Weights of a small image classifier.
Model: 2.91M parameters, arch regnet, norm batchnorm, activation prelu, depths [4, 9, 4], widths [80, 112, 176].
Training: soap at rate 0.0044, 6200 steps.
Rows from block 10 of a small image classifier, named by matrix and row number. Rows with one number belong to one channel. Each number is 50 + 12 x the weight over its row's rms, rounded and kept within 0 to 99. All counts start at 0. After the name is the row's rms in percent of the matrix's.
After each channel's rows are labels from the 100 images, of 14848, where the channel reaches its highest value: "strongest on" is what is common among them. Only what is clearly more common there than usual is listed. The data: microscope photos of single blood and bone marrow cells.
# convs1: 3x3 conv (model.blocks.10.convs.1.weight, 112x112x3x3, each kernel summed), inputs 56-111
# convs2: expand pointwise conv (model.blocks.10.convs.2.weight, 112x112x1x1, transposed), outputs 56-111

convs1.104 093:41 42 40 30 55 56 57 65 47 35 42 61 43 46 66 63 43 59 65 51 33 37 33 50 58 61 56 45 37 43 62 73 28 60 66 47 35 47 49 51 47 58 56 36 47 57 70 60 55 29 65 44 42 57 49 30
convs2.104 113:62 63 43 38 66 47 42 44 40 42 51 33 52 60 17 77 47 36 61 54 53 57 56 51 38 64 64 51 68 34 39 37 32 39 41 75 57 49 41 44 33 38 36 53 56 57 56 61 61 31 33 33 58 51 55 66
strongest on: cell type: promyelocyte

convs1.93 112:30 51 58 35 14 72 31 54 49 31 61 74 57 33 60 51 37 44 52 65 63 57 44 42 50 42 54 53 44 29 36 45 53 60 60 40 33 45 47 59 46 58 34 56 73 60 60 49 85 47 48 58 47 48 35 63
convs2.93 109:53 39 45 28 33 69 42 47 31 50 45 33 58 30 45 46 41 51 45 61 45 32 48 70 48 44 49 59 36 61 51 39 48 57 64 53 47 56 23 52 83 27 59 46 38 64 80 37 49 39 56 40 41 67 64 51
strongest on: smear: peripheral blood; cell type: lymphocyte

convs1.61 104:43 52 49 40 47 46 48 57 45 36 38 30 71 39 74 65 57 45 36 50 42 39 47 43 47 59 41 45 54 60 43 64 34 72 59 42 68 56 55 40 53 24 38 37 58 41 57 63 57 43 55 52 49 59 60 51
convs2.61 097:51 40 53 67 70 30 69 63 36 38 51 36 46 45 42 46 35 61 39 70 30 46 61 58 39 38 38 77 46 38 55 39 51 52 50 37 47 58 42 58 49 39 35 54 50 43 56 47 44 52 65 67 71 50 71 39
strongest on: smear: peripheral blood; cell type: myeloblast

convs1.28 080:48 62 46 55 47 67 32 48 37 56 45 44 71 61 43 36 24 48 63 30 54 55 30 43 62 50 39 51 46 43 39 46 61 36 49 55 35 62 62 49 30 45 62 38 64 60 30 29 58 43 63 30 65 64 47 37
convs2.28 106:46 57 33 36 42 49 50 61 65 52 60 47 43 42 65 63 54 49 53 62 40 31 46 44 59 62 55 70 58 41 53 43 39 48 49 59 59 61 40 40 33 39 71 81 71 72 53 53 61 46 42 55 29 64 53 67
strongest on: cell type: lymphocyte

convs1.38 116:90 60 46 44 35 53 39 55 53 49 45 49 55 57 63 53 66 58 61 41 52 58 54 51 41 58 27 51 72 58 31 31 52 63 43 56 41 62 44 51 52 50 49 34 71 39 34 72 41 65 55 45 52 53 39 93
convs2.38 100:41 44 55 37 54 43 41 57 42 40 44 54 62 46 47 44 46 40 56 71 45 58 72 40 32 62 27 49 48 39 59 63 48 38 53 32 37 43 42 45 88 47 34 62 61 67 40 58 50 53 43 61 83 50 43 44
strongest on: smear: peripheral blood; cell type: erythroblast; cell type: myelocyte

convs1.86 094:46 47 50 42 22 49 57 43 41 51 51 54 51 37 55 84 60 81 44 62 48 57 27 38 58 57 52 55 43 22 37 52 45 55 43 43 49 39 66 50 59 37 40 45 50 48 46 37 42 43 38 47 70 62 41 37
convs2.86 090:57 75 51 50 30 44 42 45 50 65 53 51 50 46 45 28 45 33 52 45 48 50 54 55 42 76 42 45 65 41 42 43 47 64 62 43 59 60 41 47 32 52 46 51 40 47 64 42 47 58 70 50 52 56 59 75
strongest on: cell type: promyelocyte

convs1.88 098:67 59 40 38 18 41 58 46 51 71 54 38 44 55 42 56 59 39 46 34 55 58 62 72 71 46 29 65 39 69 35 52 31 68 47 47 56 27 49 60 39 46 42 48 49 38 69 24 69 34 36 36 57 50 59 35
convs2.88 099:49 39 55 60 53 48 67 36 82 64 64 47 48 43 43 35 64 51 28 54 45 55 51 54 51 70 19 54 34 57 51 44 61 42 47 50 49 61 48 43 60 47 57 34 62 62 56 34 35 50 59 54 68 69 50 59
strongest on: cell type: monocyte; smear: peripheral blood

convs1.103 084:65 48 54 55 50 55 59 37 63 42 53 44 55 53 50 56 35 49 47 42 51 27 34 58 63 68 42 60 51 66 73 52 40 50 44 54 48 61 52 51 32 53 54 66 47 56 51 49 71 47 48 37 49 77 27 50
convs2.103 097:42 35 50 49 54 42 48 36 70 59 29 43 47 75 84 45 52 60 39 51 41 48 36 40 68 44 56 33 55 64 45 48 51 35 65 55 70 47 62 46 46 49 36 58 57 43 76 49 38 60 63 50 35 47 47 56
strongest on: smear: peripheral blood; cell type: lymphocyte

convs1.0 109:25 62 49 57 62 58 37 72 62 56 75 59 55 56 38 39 52 48 48 34 43 52 35 42 33 44 63 54 28 59 40 42 36 53 20 57 27 66 65 44 41 48 42 38 56 36 61 27 41 54 46 63 37 49 50 75
convs2.0 098:59 50 55 42 41 43 51 35 45 43 38 48 48 48 51 70 50 35 44 48 70 47 64 87 20 40 44 46 43 60 44 42 47 45 56 45 73 58 45 63 60 49 57 48 20 53 44 67 47 54 62 56 63 56 43 49
strongest on: cell type: eosinophil

convs1.33 102:61 38 57 46 51 42 41 74 59 58 54 43 50 57 60 32 51 54 48 42 21 73 49 60 55 72 83 50 42 55 52 59 41 29 29 60 42 55 67 58 52 64 40 38 69 45 46 55 39 50 47 59 44 50 45 50
convs2.33 097:59 40 74 33 35 52 37 40 37 51 40 60 53 73 47 45 26 54 24 40 80 47 56 47 58 52 49 54 37 31 37 62 45 37 39 39 55 63 67 40 52 39 43 52 56 56 38 68 38 44 61 32 27 28 39 27
strongest on: cell type: eosinophil

convs1.48 100:62 40 45 44 36 70 47 38 48 39 50 44 52 60 33 34 51 47 43 57 63 47 40 64 62 33 41 53 25 43 26 57 69 69 31 51 36 73 65 46 55 40 33 49 39 61 63 41 60 34 58 69 36 37 45 47
convs2.48 094:51 50 52 67 64 54 66 44 41 58 34 31 59 55 34 64 42 51 54 36 60 39 25 66 49 28 39 38 47 71 62 44 42 46 67 59 68 42 60 49 56 41 41 36 40 67 71 46 43 66 48 44 52 49 58 63
strongest on: cell type: plasma cell

convs1.97 098:48 52 54 44 36 71 43 68 73 62 37 48 59 39 48 48 62 63 48 57 73 55 57 35 63 45 73 57 56 35 33 45 66 64 52 70 52 55 35 55 58 43 42 55 58 57 44 43 46 41 71 25 45 47 59 57
convs2.97 087:37 60 34 45 53 61 64 37 32 39 44 58 53 24 61 46 58 46 48 29 39 42 39 37 50 43 60 33 58 41 32 44 36 58 41 51 43 21 55 47 81 58 61 51 43 60 46 56 43 26 32 49 50 35 47 54
strongest on: cell type: segmented neutrophil

convs1.64 090:59 50 73 34 62 65 60 52 17 43 46 40 34 38 69 79 55 58 59 27 23 41 40 48 65 44 33 51 52 71 36 61 41 31 69 29 55 33 34 56 60 53 36 57 52 56 54 51 31 45 56 44 54 59 24 34
convs2.64 095:53 44 59 41 40 50 32 47 37 36 59 48 52 34 58 48 62 36 76 55 84 53 32 39 44 44 49 51 30 59 40 63 47 37 56 58 66 58 51 35 48 39 55 54 55 37 54 41 44 57 40 41 36 80 51 47
strongest on: smear: peripheral blood

convs1.44 099:39 39 43 54 46 53 62 42 63 61 38 49 51 37 28 64 61 47 55 56 66 24 46 41 23 47 31 60 40 56 77 37 40 47 58 54 48 36 85 47 56 44 37 42 40 40 42 37 62 33 28 34 53 43 46 43
convs2.44 090:34 50 45 39 46 51 35 62 50 67 42 71 45 42 65 68 34 75 50 33 56 53 86 42 52 38 42 44 62 60 65 46 67 54 74 57 43 47 36 55 43 70 53 65 57 38 70 56 52 66 60 56 51 39 56 50
strongest on: cell type: erythroblast; smear: peripheral blood

convs1.57 087:45 53 53 41 59 60 48 47 46 41 40 28 57 57 52 45 45 58 62 58 44 59 69 41 66 39 45 45 54 56 50 43 33 48 32 42 49 41 40 64 44 46 31 62 32 34 55 30 27 62 40 33 76 39 35 43
convs2.57 087:55 49 42 57 57 47 69 37 69 39 20 46 50 74 54 52 53 38 52 50 45 38 36 44 55 77 23 54 51 57 45 62 52 55 63 43 47 50 36 60 45 48 28 44 52 46 39 46 46 34 29 66 59 70 35 48
strongest on: cell type: monocyte; smear: peripheral blood

convs1.43 097:48 58 58 45 57 58 65 58 54 40 65 53 34 43 52 51 66 51 60 51 55 73 35 76 47 43 62 49 47 27 56 35 36 30 52 43 63 43 49 59 46 54 62 58 71 63 38 27 52 43 39 56 34 68 47 46
convs2.43 096:36 57 53 51 41 70 63 50 25 70 48 51 49 49 47 47 73 33 59 60 62 50 88 41 41 40 48 63 58 32 44 36 46 43 51 62 58 60 42 50 45 61 51 51 26 40 32 58 58 20 33 45 50 40 50 62
strongest on: cell type: erythroblast

convs1.66 110:48 63 69 54 60 40 65 39 52 52 58 55 50 54 40 50 40 70 72 53 39 44 45 52 56 38 40 52 46 58 28 44 54 59 73 46 52 59 60 43 48 50 28 60 38 64 50 45 53 33 50 38 68 57 31 44
convs2.66 098:59 62 58 71 57 51 39 55 50 44 67 43 40 46 51 59 63 39 63 28 52 35 39 54 48 46 36 51 51 44 50 54 61 35 30 38 46 59 44 46 34 54 65 44 58 62 48 50 44 30 53 30 35 54 52 43
strongest on: cell type: blast

convs1.83 078:69 49 46 48 38 65 50 41 63 63 48 66 43 21 36 51 54 32 52 69 42 75 50 40 46 38 59 55 55 67 45 39 54 76 30 59 41 28 37 67 51 59 67 35 47 31 55 59 54 59 48 41 52 51 43 26
convs2.83 087:72 72 57 68 58 57 58 48 49 49 65 47 38 60 47 61 75 35 49 38 57 30 58 39 59 32 53 41 61 45 54 60 25 65 56 40 40 33 50 65 55 52 43 57 54 30 49 60 43 58 42 35 38 56 73 56
strongest on: cell type: band neutrophil

convs1.16 103:56 30 55 52 38 43 57 55 49 44 52 55 53 55 49 64 39 55 57 42 33 54 47 08 51 37 44 46 52 56 37 26 70 44 57 33 33 67 64 40 70 48 51 48 23 65 59 47 34 32 35 31 54 44 53 28
convs2.16 095:65 68 44 80 63 58 50 57 41 73 72 83 39 43 63 57 50 50 37 52 68 43 42 64 44 46 52 52 66 48 59 46 48 42 38 52 51 54 69 52 42 44 48 55 45 69 35 58 55 41 87 56 54 62 65 40
strongest on: cell type: plasma cell

convs1.20 118:43 41 24 39 49 49 31 62 59 54 24 52 52 41 55 54 76 64 49 57 54 68 52 52 56 62 09 53 63 53 45 36 49 46 47 48 49 63 46 71 54 62 38 51 60 39 51 41 58 71 46 59 54 44 52 24
convs2.20 110:45 72 44 42 49 28 55 57 24 42 39 59 50 45 24 57 45 48 48 35 56 55 62 42 52 55 59 52 37 41 57 38 51 53 59 50 28 40 46 34 74 43 55 58 65 56 47 52 58 43 30 47 42 57 39 46
strongest on: cell type: monocyte; smear: peripheral blood; cell type: erythroblast

convs1.56 111:23 71 42 45 61 58 33 46 45 54 52 46 60 59 51 39 46 61 35 37 45 49 68 88 40 57 40 62 44 35 32 24 66 40 49 58 42 52 47 54 75 46 50 34 39 67 63 64 26 47 41 54 44 52 51 48
convs2.56 107:54 39 52 43 71 54 49 43 54 74 51 39 57 45 52 67 37 33 40 58 50 46 40 60 40 37 34 37 42 62 35 31 56 51 63 53 51 60 67 44 85 57 58 42 38 85 59 38 75 41 61 49 43 35 68 55
strongest on: cell type: plasma cell

convs1.72 083:65 44 60 48 65 34 31 63 50 55 63 51 44 58 55 51 43 50 47 19 47 64 74 50 44 56 42 58 41 61 24 30 65 47 42 60 51 20 35 41 59 45 59 50 68 86 60 44 55 53 55 36 54 61 30 45
convs2.72 101:51 46 39 48 51 65 34 59 59 55 42 52 57 29 31 65 55 47 41 50 43 27 26 25 52 42 58 46 49 68 72 57 48 54 52 49 43 47 64 45 24 51 67 55 78 49 79 34 40 50 60 52 57 44 46 53
strongest on: cell type: lymphocyte; smear: peripheral blood

convs1.52 091:66 73 51 45 40 51 64 53 42 49 53 60 48 43 45 32 59 59 45 33 25 66 64 42 60 63 35 64 37 48 71 66 46 49 49 51 71 57 52 66 46 50 43 69 71 69 58 61 39 54 62 26 54 42 47 54
convs2.52 087:30 57 71 33 59 84 53 34 30 46 66 40 38 61 51 39 51 33 56 55 42 39 45 65 55 37 40 58 54 38 60 69 33 53 38 60 34 54 68 46 48 61 48 68 46 40 50 62 60 73 53 41 70 41 60 27
strongest on: cell type: eosinophil

convs1.32 117:19 60 35 55 47 43 30 51 47 59 54 81 30 49 47 61 58 50 59 47 37 53 50 48 61 62 47 53 46 51 28 45 55 50 45 23 60 46 37 47 61 63 53 52 48 37 54 49 51 44 71 51 47 58 73 38
convs2.32 100:42 45 51 53 45 43 46 41 57 62 48 29 54 40 32 34 41 33 35 55 46 53 41 66 63 46 51 35 35 58 34 37 57 52 42 66 58 51 56 59 54 35 65 58 44 40 51 51 81 29 52 35 59 28 34 54
strongest on: cell type: promyelocyte

convs1.101 097:38 39 49 50 36 49 44 65 67 66 30 73 57 43 50 54 48 42 58 55 64 63 51 48 22 37 48 47 53 58 47 53 56 46 59 54 49 73 37 56 51 33 48 31 51 33 79 49 41 45 56 28 61 33 46 51
convs2.101 094:62 69 56 68 59 59 61 76 53 59 61 32 63 59 42 53 66 73 42 55 39 64 52 63 43 44 47 37 43 73 54 38 30 77 45 47 65 50 45 58 65 54 35 53 47 52 60 41 37 43 39 42 51 57 79 54
strongest on: cell type: segmented neutrophil; cell type: band neutrophil

convs1.96 101:41 53 30 48 37 51 62 26 27 41 57 67 56 41 70 48 44 36 45 24 50 39 34 49 47 43 27 61 32 52 38 23 58 39 73 48 57 52 67 42 55 44 32 55 62 41 52 43 55 58 56 51 62 47 05 25
convs2.96 093:72 60 27 50 49 41 51 45 52 43 50 42 80 55 65 50 47 59 58 52 39 46 48 60 50 57 50 35 37 87 61 55 28 65 37 59 54 76 46 53 42 54 59 47 50 60 68 61 64 53 59 41 40 45 47 50
strongest on: cell type: segmented neutrophil

convs1.31 095:56 53 42 35 68 42 50 57 67 51 48 36 57 41 38 50 62 21 50 42 55 41 48 27 64 48 32 65 26 47 58 47 43 54 62 69 57 65 56 41 56 46 47 58 48 61 43 44 46 45 27 44 45 41 30 46
convs2.31 100:40 41 43 47 53 51 40 31 45 33 46 47 59 64 37 38 43 41 61 51 79 42 46 38 30 39 55 55 25 70 38 46 65 39 52 59 57 54 55 48 63 33 72 69 39 32 77 54 45 41 51 43 40 47 49 33
strongest on: cell type: plasma cell; cell type: blast

convs1.91 098:50 49 34 47 38 69 49 61 66 44 47 55 41 46 43 70 50 60 58 66 53 49 49 33 52 43 51 68 63 43 45 40 52 64 47 60 33 56 48 60 64 43 44 53 60 59 67 42 49 33 34 59 65 35 31 50
convs2.91 090:51 60 63 36 52 61 58 65 40 51 55 48 44 49 47 57 56 89 50 46 52 63 69 54 37 54 26 41 67 60 44 63 53 41 59 59 46 40 62 61 59 41 62 57 46 64 11 40 36 79 63 29 49 41 59 58
strongest on: cell type: band neutrophil

convs1.106 100:62 58 62 47 24 64 63 42 37 58 38 40 58 55 36 64 57 57 35 54 52 57 31 58 51 45 44 56 58 64 46 55 60 62 19 58 58 48 42 50 67 62 33 53 54 38 75 22 54 45 35 50 51 63 44 45
convs2.106 086:55 60 73 47 56 51 65 41 56 52 61 39 68 58 45 48 41 43 58 27 37 37 64 26 57 59 48 66 60 54 65 65 31 47 45 58 61 55 45 54 27 72 56 47 58 65 53 61 64 56 65 39 53 45 66 65
strongest on: cell type: promyelocyte; cell type: band neutrophil

convs1.24 118:45 49 66 57 57 53 50 56 75 51 66 80 56 65 43 62 51 41 55 56 21 60 40 59 57 50 39 35 31 43 56 56 43 36 67 53 60 53 55 40 38 56 63 32 67 62 55 72 46 47 69 42 40 52 56 43
convs2.24 109:49 56 66 48 49 53 36 63 36 44 58 48 49 51 26 59 64 40 55 50 59 53 42 77 21 36 45 65 60 41 48 39 65 43 45 50 47 53 58 37 41 29 62 49 37 45 50 81 42 26 70 45 55 48 43 52
strongest on: cell type: blast

convs1.60 084:63 28 41 50 43 50 45 39 41 54 59 73 75 55 55 48 38 50 51 60 32 50 12 40 60 40 57 52 39 72 42 32 48 19 55 57 53 36 51 38 56 42 63 48 54 62 49 50 32 63 34 55 68 60 58 35
convs2.60 079:75 63 62 66 51 46 44 46 40 30 48 51 58 55 50 42 67 54 45 83 62 52 55 71 25 32 52 50 72 47 41 42 49 56 42 44 57 61 57 46 32 65 35 53 71 53 57 55 52 82 28 65 52 52 60 54
strongest on: cell type: band neutrophil

convs1.27 096:48 21 39 35 51 40 67 71 50 53 60 42 58 43 62 37 22 54 51 54 50 54 23 64 57 35 35 45 42 35 84 68 78 46 35 73 50 36 58 50 65 65 57 57 72 46 58 54 48 53 42 60 39 68 51 55
convs2.27 107:47 40 51 53 29 62 47 46 46 75 34 45 48 71 58 43 43 50 76 65 58 38 40 40 59 53 26 55 51 46 53 45 36 41 33 61 63 37 41 62 37 33 46 40 32 43 37 62 45 44 50 64 54 46 43 51
strongest on: cell type: lymphocyte; smear: peripheral blood

convs1.26 086:38 50 71 36 56 38 74 50 35 54 39 58 51 49 61 49 55 49 67 56 57 54 39 56 47 30 51 62 59 42 36 59 77 33 53 50 49 46 63 45 35 51 59 47 33 38 67 50 32 45 44 46 48 48 46 70
convs2.26 089:42 23 63 38 75 53 43 51 52 55 55 31 66 49 49 65 51 41 40 36 47 49 59 32 48 39 66 68 50 59 69 49 37 53 32 57 67 60 55 52 75 39 32 61 76 64 38 46 50 42 57 58 46 50 46 44
strongest on: cell type: segmented neutrophil

convs1.79 117:38 40 52 38 39 64 40 62 65 51 81 49 77 49 62 58 40 34 39 36 54 44 65 50 17 48 34 60 53 43 46 50 73 42 73 26 51 79 51 51 56 48 52 42 72 46 48 28 63 47 40 54 32 20 52 61
convs2.79 104:49 34 44 47 46 48 56 61 42 67 45 91 45 44 41 57 40 42 63 75 37 56 42 56 37 41 46 49 54 67 64 36 52 39 46 45 40 58 83 56 64 22 74 57 42 55 65 24 38 49 25 46 42 49 65 54
strongest on: cell type: plasma cell

convs1.10 092:59 50 58 49 38 60 56 56 45 41 45 42 34 61 46 42 36 59 28 76 54 40 59 49 61 52 59 63 52 52 57 54 66 53 44 57 41 56 55 43 49 80 34 43 58 26 78 23 37 54 34 54 43 60 37 62
convs2.10 092:37 49 73 46 46 50 38 53 31 33 48 52 22 39 69 43 45 30 47 50 65 73 44 47 59 45 45 34 44 47 30 40 49 45 51 58 38 48 72 48 56 77 68 51 58 39 49 39 48 41 57 33 40 50 34 56
strongest on: cell type: eosinophil

convs1.8 107:73 45 55 55 58 57 58 46 52 38 51 37 53 30 49 46 67 44 54 72 41 52 49 59 33 43 44 55 69 58 70 51 58 38 63 42 58 42 42 51 53 45 38 57 34 72 54 33 63 20 52 63 41 73 48 53
convs2.8 098:47 48 19 52 52 25 58 33 42 52 60 48 40 43 34 42 50 67 57 36 74 35 47 47 46 44 34 41 47 54 37 55 68 45 54 77 41 32 57 31 53 41 51 40 40 48 34 52 50 20 53 47 90 50 36 46
strongest on: smear: peripheral blood

convs1.17 099:32 73 52 39 51 61 58 49 60 68 54 65 48 59 45 43 52 46 57 50 29 53 41 54 49 49 64 66 66 33 52 47 54 34 45 46 60 61 58 66 40 52 42 62 46 59 49 49 40 39 36 60 67 14 40 48
convs2.17 098:53 56 65 33 66 43 41 46 49 64 47 77 61 70 49 71 58 59 48 39 66 53 55 61 54 58 43 60 51 57 53 57 53 75 39 47 49 53 41 60 63 37 53 79 55 38 29 38 41 52 49 55 46 58 48 52
strongest on: cell type: monocyte; cell type: eosinophil

convs1.1 100:49 46 49 22 33 49 42 50 48 45 59 54 43 55 24 54 54 62 69 35 39 67 59 55 59 02 51 40 53 55 42 54 63 53 51 47 40 51 52 65 61 48 53 72 57 45 37 03 39 31 58 49 63 66 63 40
convs2.1 114:45 43 48 46 37 45 44 42 60 50 47 52 62 71 50 40 52 50 48 34 52 47 60 55 59 46 34 52 45 59 40 33 74 44 48 50 46 44 72 35 40 28 44 41 43 52 40 49 55 45 35 40 38 48 41 41
strongest on: cell type: erythroblast

convs1.39 095:34 43 61 48 61 60 37 47 41 45 49 46 31 42 57 62 54 48 60 50 51 41 53 48 43 55 17 39 66 41 77 42 78 55 42 29 22 43 40 68 59 60 44 42 55 52 45 51 51 62 45 57 54 47 41 36
convs2.39 085:48 46 42 43 45 43 70 37 52 65 46 61 59 43 64 54 47 53 59 50 24 28 47 28 55 64 28 45 48 57 53 73 46 53 72 55 53 61 39 40 73 42 58 51 47 52 54 34 39 47 77 35 31 33 39 60
strongest on: smear: peripheral blood; cell type: lymphocyte

convs1.45 102:40 40 47 44 64 38 44 50 59 45 70 47 43 54 64 68 43 45 40 58 42 35 58 34 33 51 46 52 60 45 34 47 50 56 67 23 43 54 76 47 55 35 50 55 60 52 43 27 50 50 50 56 53 56 34 63
convs2.45 102:49 42 37 57 37 46 48 38 37 53 47 60 46 40 62 60 42 53 50 54 24 48 59 79 56 71 40 42 74 46 62 46 18 54 33 37 41 62 44 58 67 34 56 41 50 42 47 68 50 69 32 40 48 54 40 52
strongest on: cell type: monocyte

convs1.54 109:38 48 52 42 55 61 49 45 58 46 59 58 42 46 42 46 43 47 70 30 69 28 52 34 32 57 42 61 35 50 38 52 58 61 53 27 48 49 61 60 41 83 47 42 62 32 63 48 51 33 53 49 49 54 78 53
convs2.54 108:50 43 48 57 48 39 45 69 51 44 51 47 34 47 63 36 56 55 53 38 43 55 52 69 40 46 53 28 40 51 43 46 43 51 53 43 63 65 56 76 61 59 69 80 42 44 82 44 54 44 64 39 40 58 52 40
strongest on: cell type: segmented neutrophil; cell type: artefact

convs1.78 115:58 42 93 26 37 52 30 29 67 41 62 37 56 39 57 44 42 39 65 71 39 61 52 32 46 47 42 54 63 48 69 65 39 46 47 44 42 71 47 49 46 63 33 58 53 59 69 39 41 58 48 42 49 59 51 65
convs2.78 104:43 40 54 50 45 56 51 33 48 44 45 49 38 40 75 38 44 59 50 52 50 51 42 45 56 48 40 84 48 47 42 55 49 64 28 51 28 40 46 69 71 61 54 51 21 41 57 45 47 38 36 72 36 50 50 54
strongest on: cell type: eosinophil

convs1.62 093:78 59 45 47 52 56 46 39 67 38 35 44 55 37 54 50 57 63 44 48 51 49 35 58 68 33 48 61 44 70 82 64 27 51 30 24 33 26 63 40 52 73 29 55 74 37 64 52 40 58 49 51 38 66 42 50
convs2.62 110:47 31 63 43 39 39 47 58 38 39 59 44 36 62 60 37 36 65 50 47 38 48 52 43 47 50 67 37 56 65 53 55 42 67 46 63 60 60 50 34 69 59 58 41 24 45 66 70 80 44 51 49 28 43 39 75
strongest on: cell type: promyelocyte; cell type: eosinophil

convs1.70 089:84 55 63 19 18 47 66 43 48 66 39 40 46 48 50 53 52 45 47 66 51 53 35 35 48 58 72 40 68 57 38 51 51 49 43 73 51 57 35 69 56 64 52 83 49 51 49 33 32 46 44 66 52 49 66 43
convs2.70 098:46 49 45 76 52 48 61 50 23 57 50 49 50 47 43 35 48 47 50 23 32 46 38 51 53 68 55 43 69 32 66 42 43 51 43 40 45 37 49 46 55 59 48 42 43 64 50 48 49 63 88 67 40 38 60 52
strongest on: cell type: promyelocyte; cell type: myelocyte

convs1.6 087:53 51 47 28 39 54 57 57 27 41 18 55 52 49 46 69 71 57 63 55 71 49 43 41 54 45 57 49 60 41 41 51 55 57 50 15 25 52 61 52 38 41 69 48 50 59 69 63 45 59 36 43 60 46 55 48
convs2.6 093:46 73 60 74 38 56 71 38 30 53 52 54 55 54 41 42 42 52 80 49 39 45 62 44 41 49 56 45 52 58 44 38 52 60 72 49 71 54 43 59 44 52 49 44 48 23 60 71 47 42 48 41 58 45 57 60
strongest on: cell type: band neutrophil

convs1.108 101:42 31 63 28 46 50 53 35 47 55 42 33 61 39 50 46 42 32 41 64 62 79 49 41 59 46 44 45 42 59 39 52 54 59 54 38 54 60 64 35 56 77 47 24 41 27 61 42 60 57 57 39 69 63 54 76
convs2.108 106:44 37 74 55 70 44 43 41 68 55 30 33 51 62 68 62 41 39 42 50 28 50 42 51 44 47 25 51 24 57 58 42 39 35 60 71 60 40 46 69 50 50 58 57 45 47 36 43 60 44 59 66 55 36 26 83
strongest on: cell type: myelocyte; cell type: promyelocyte

convs1.110 098:22 59 31 53 67 45 55 48 63 38 27 46 62 51 36 51 37 64 26 27 39 65 50 57 39 60 92 54 61 53 47 42 58 56 46 32 48 47 27 43 44 49 43 58 46 57 43 49 46 48 50 62 54 47 52 71
convs2.110 088:45 44 50 36 39 43 37 45 64 54 48 63 33 56 71 50 58 47 58 40 48 41 46 58 67 43 42 40 46 40 67 49 61 39 43 60 47 43 29 44 54 74 65 43 59 52 41 38 55 43 37 39 43 49 45 47
strongest on: cell type: eosinophil; smear: peripheral blood

convs1.73 103:29 45 35 50 50 38 40 37 26 56 61 48 45 26 57 61 59 46 48 46 58 81 30 60 63 52 28 54 29 45 34 53 42 56 84 50 46 45 43 50 58 69 51 46 59 41 56 41 48 53 61 64 50 53 31 35
convs2.73 092:58 34 39 64 45 47 52 55 42 41 49 39 61 34 61 47 28 51 71 73 38 26 31 31 57 39 52 42 38 46 28 51 50 68 60 31 43 46 62 61 40 50 46 40 48 54 60 37 76 71 34 83 19 42 47 56
strongest on: cell type: myelocyte

convs1.92 076:62 63 35 44 47 82 34 46 37 47 45 58 40 44 67 43 57 40 68 48 57 48 59 34 54 53 60 63 55 36 22 40 51 51 58 33 43 46 32 55 45 46 68 60 38 61 25 51 79 50 31 41 42 60 53 28
convs2.92 094:33 40 38 49 32 77 51 52 57 53 57 46 40 63 60 63 72 39 48 71 77 34 42 35 63 47 61 31 37 55 49 43 54 47 46 75 60 39 43 54 26 48 48 41 68 57 58 50 47 46 49 46 44 43 51 50
strongest on: cell type: lymphocyte; smear: peripheral blood

convs1.19 095:52 40 45 42 43 58 55 57 46 30 40 44 73 35 40 49 34 43 68 53 83 54 45 80 49 35 44 60 54 44 29 64 50 42 75 66 59 38 60 44 59 63 52 52 57 52 65 67 54 50 30 34 66 68 52 58
convs2.19 100:41 32 50 26 70 51 58 76 57 45 46 43 56 29 67 68 46 43 42 55 53 46 53 42 44 67 34 61 36 38 63 47 38 38 63 26 21 61 35 49 41 47 45 45 38 49 49 27 47 41 78 68 75 60 53 72
strongest on: cell type: promyelocyte

convs1.80 114:60 12 65 51 26 66 54 58 53 48 39 32 49 34 49 53 50 40 38 58 47 68 42 80 44 58 50 67 45 40 49 71 38 57 65 43 53 46 45 50 58 50 44 55 90 43 52 48 57 73 64 40 49 66 54 54
convs2.80 118:38 49 39 54 50 54 46 53 46 56 49 37 58 64 48 69 24 56 49 63 29 48 52 53 61 37 31 60 56 40 31 68 46 48 80 66 37 50 70 57 46 28 35 48 24 31 70 37 38 57 61 60 60 31 66 62
strongest on: cell type: myelocyte; cell type: promyelocyte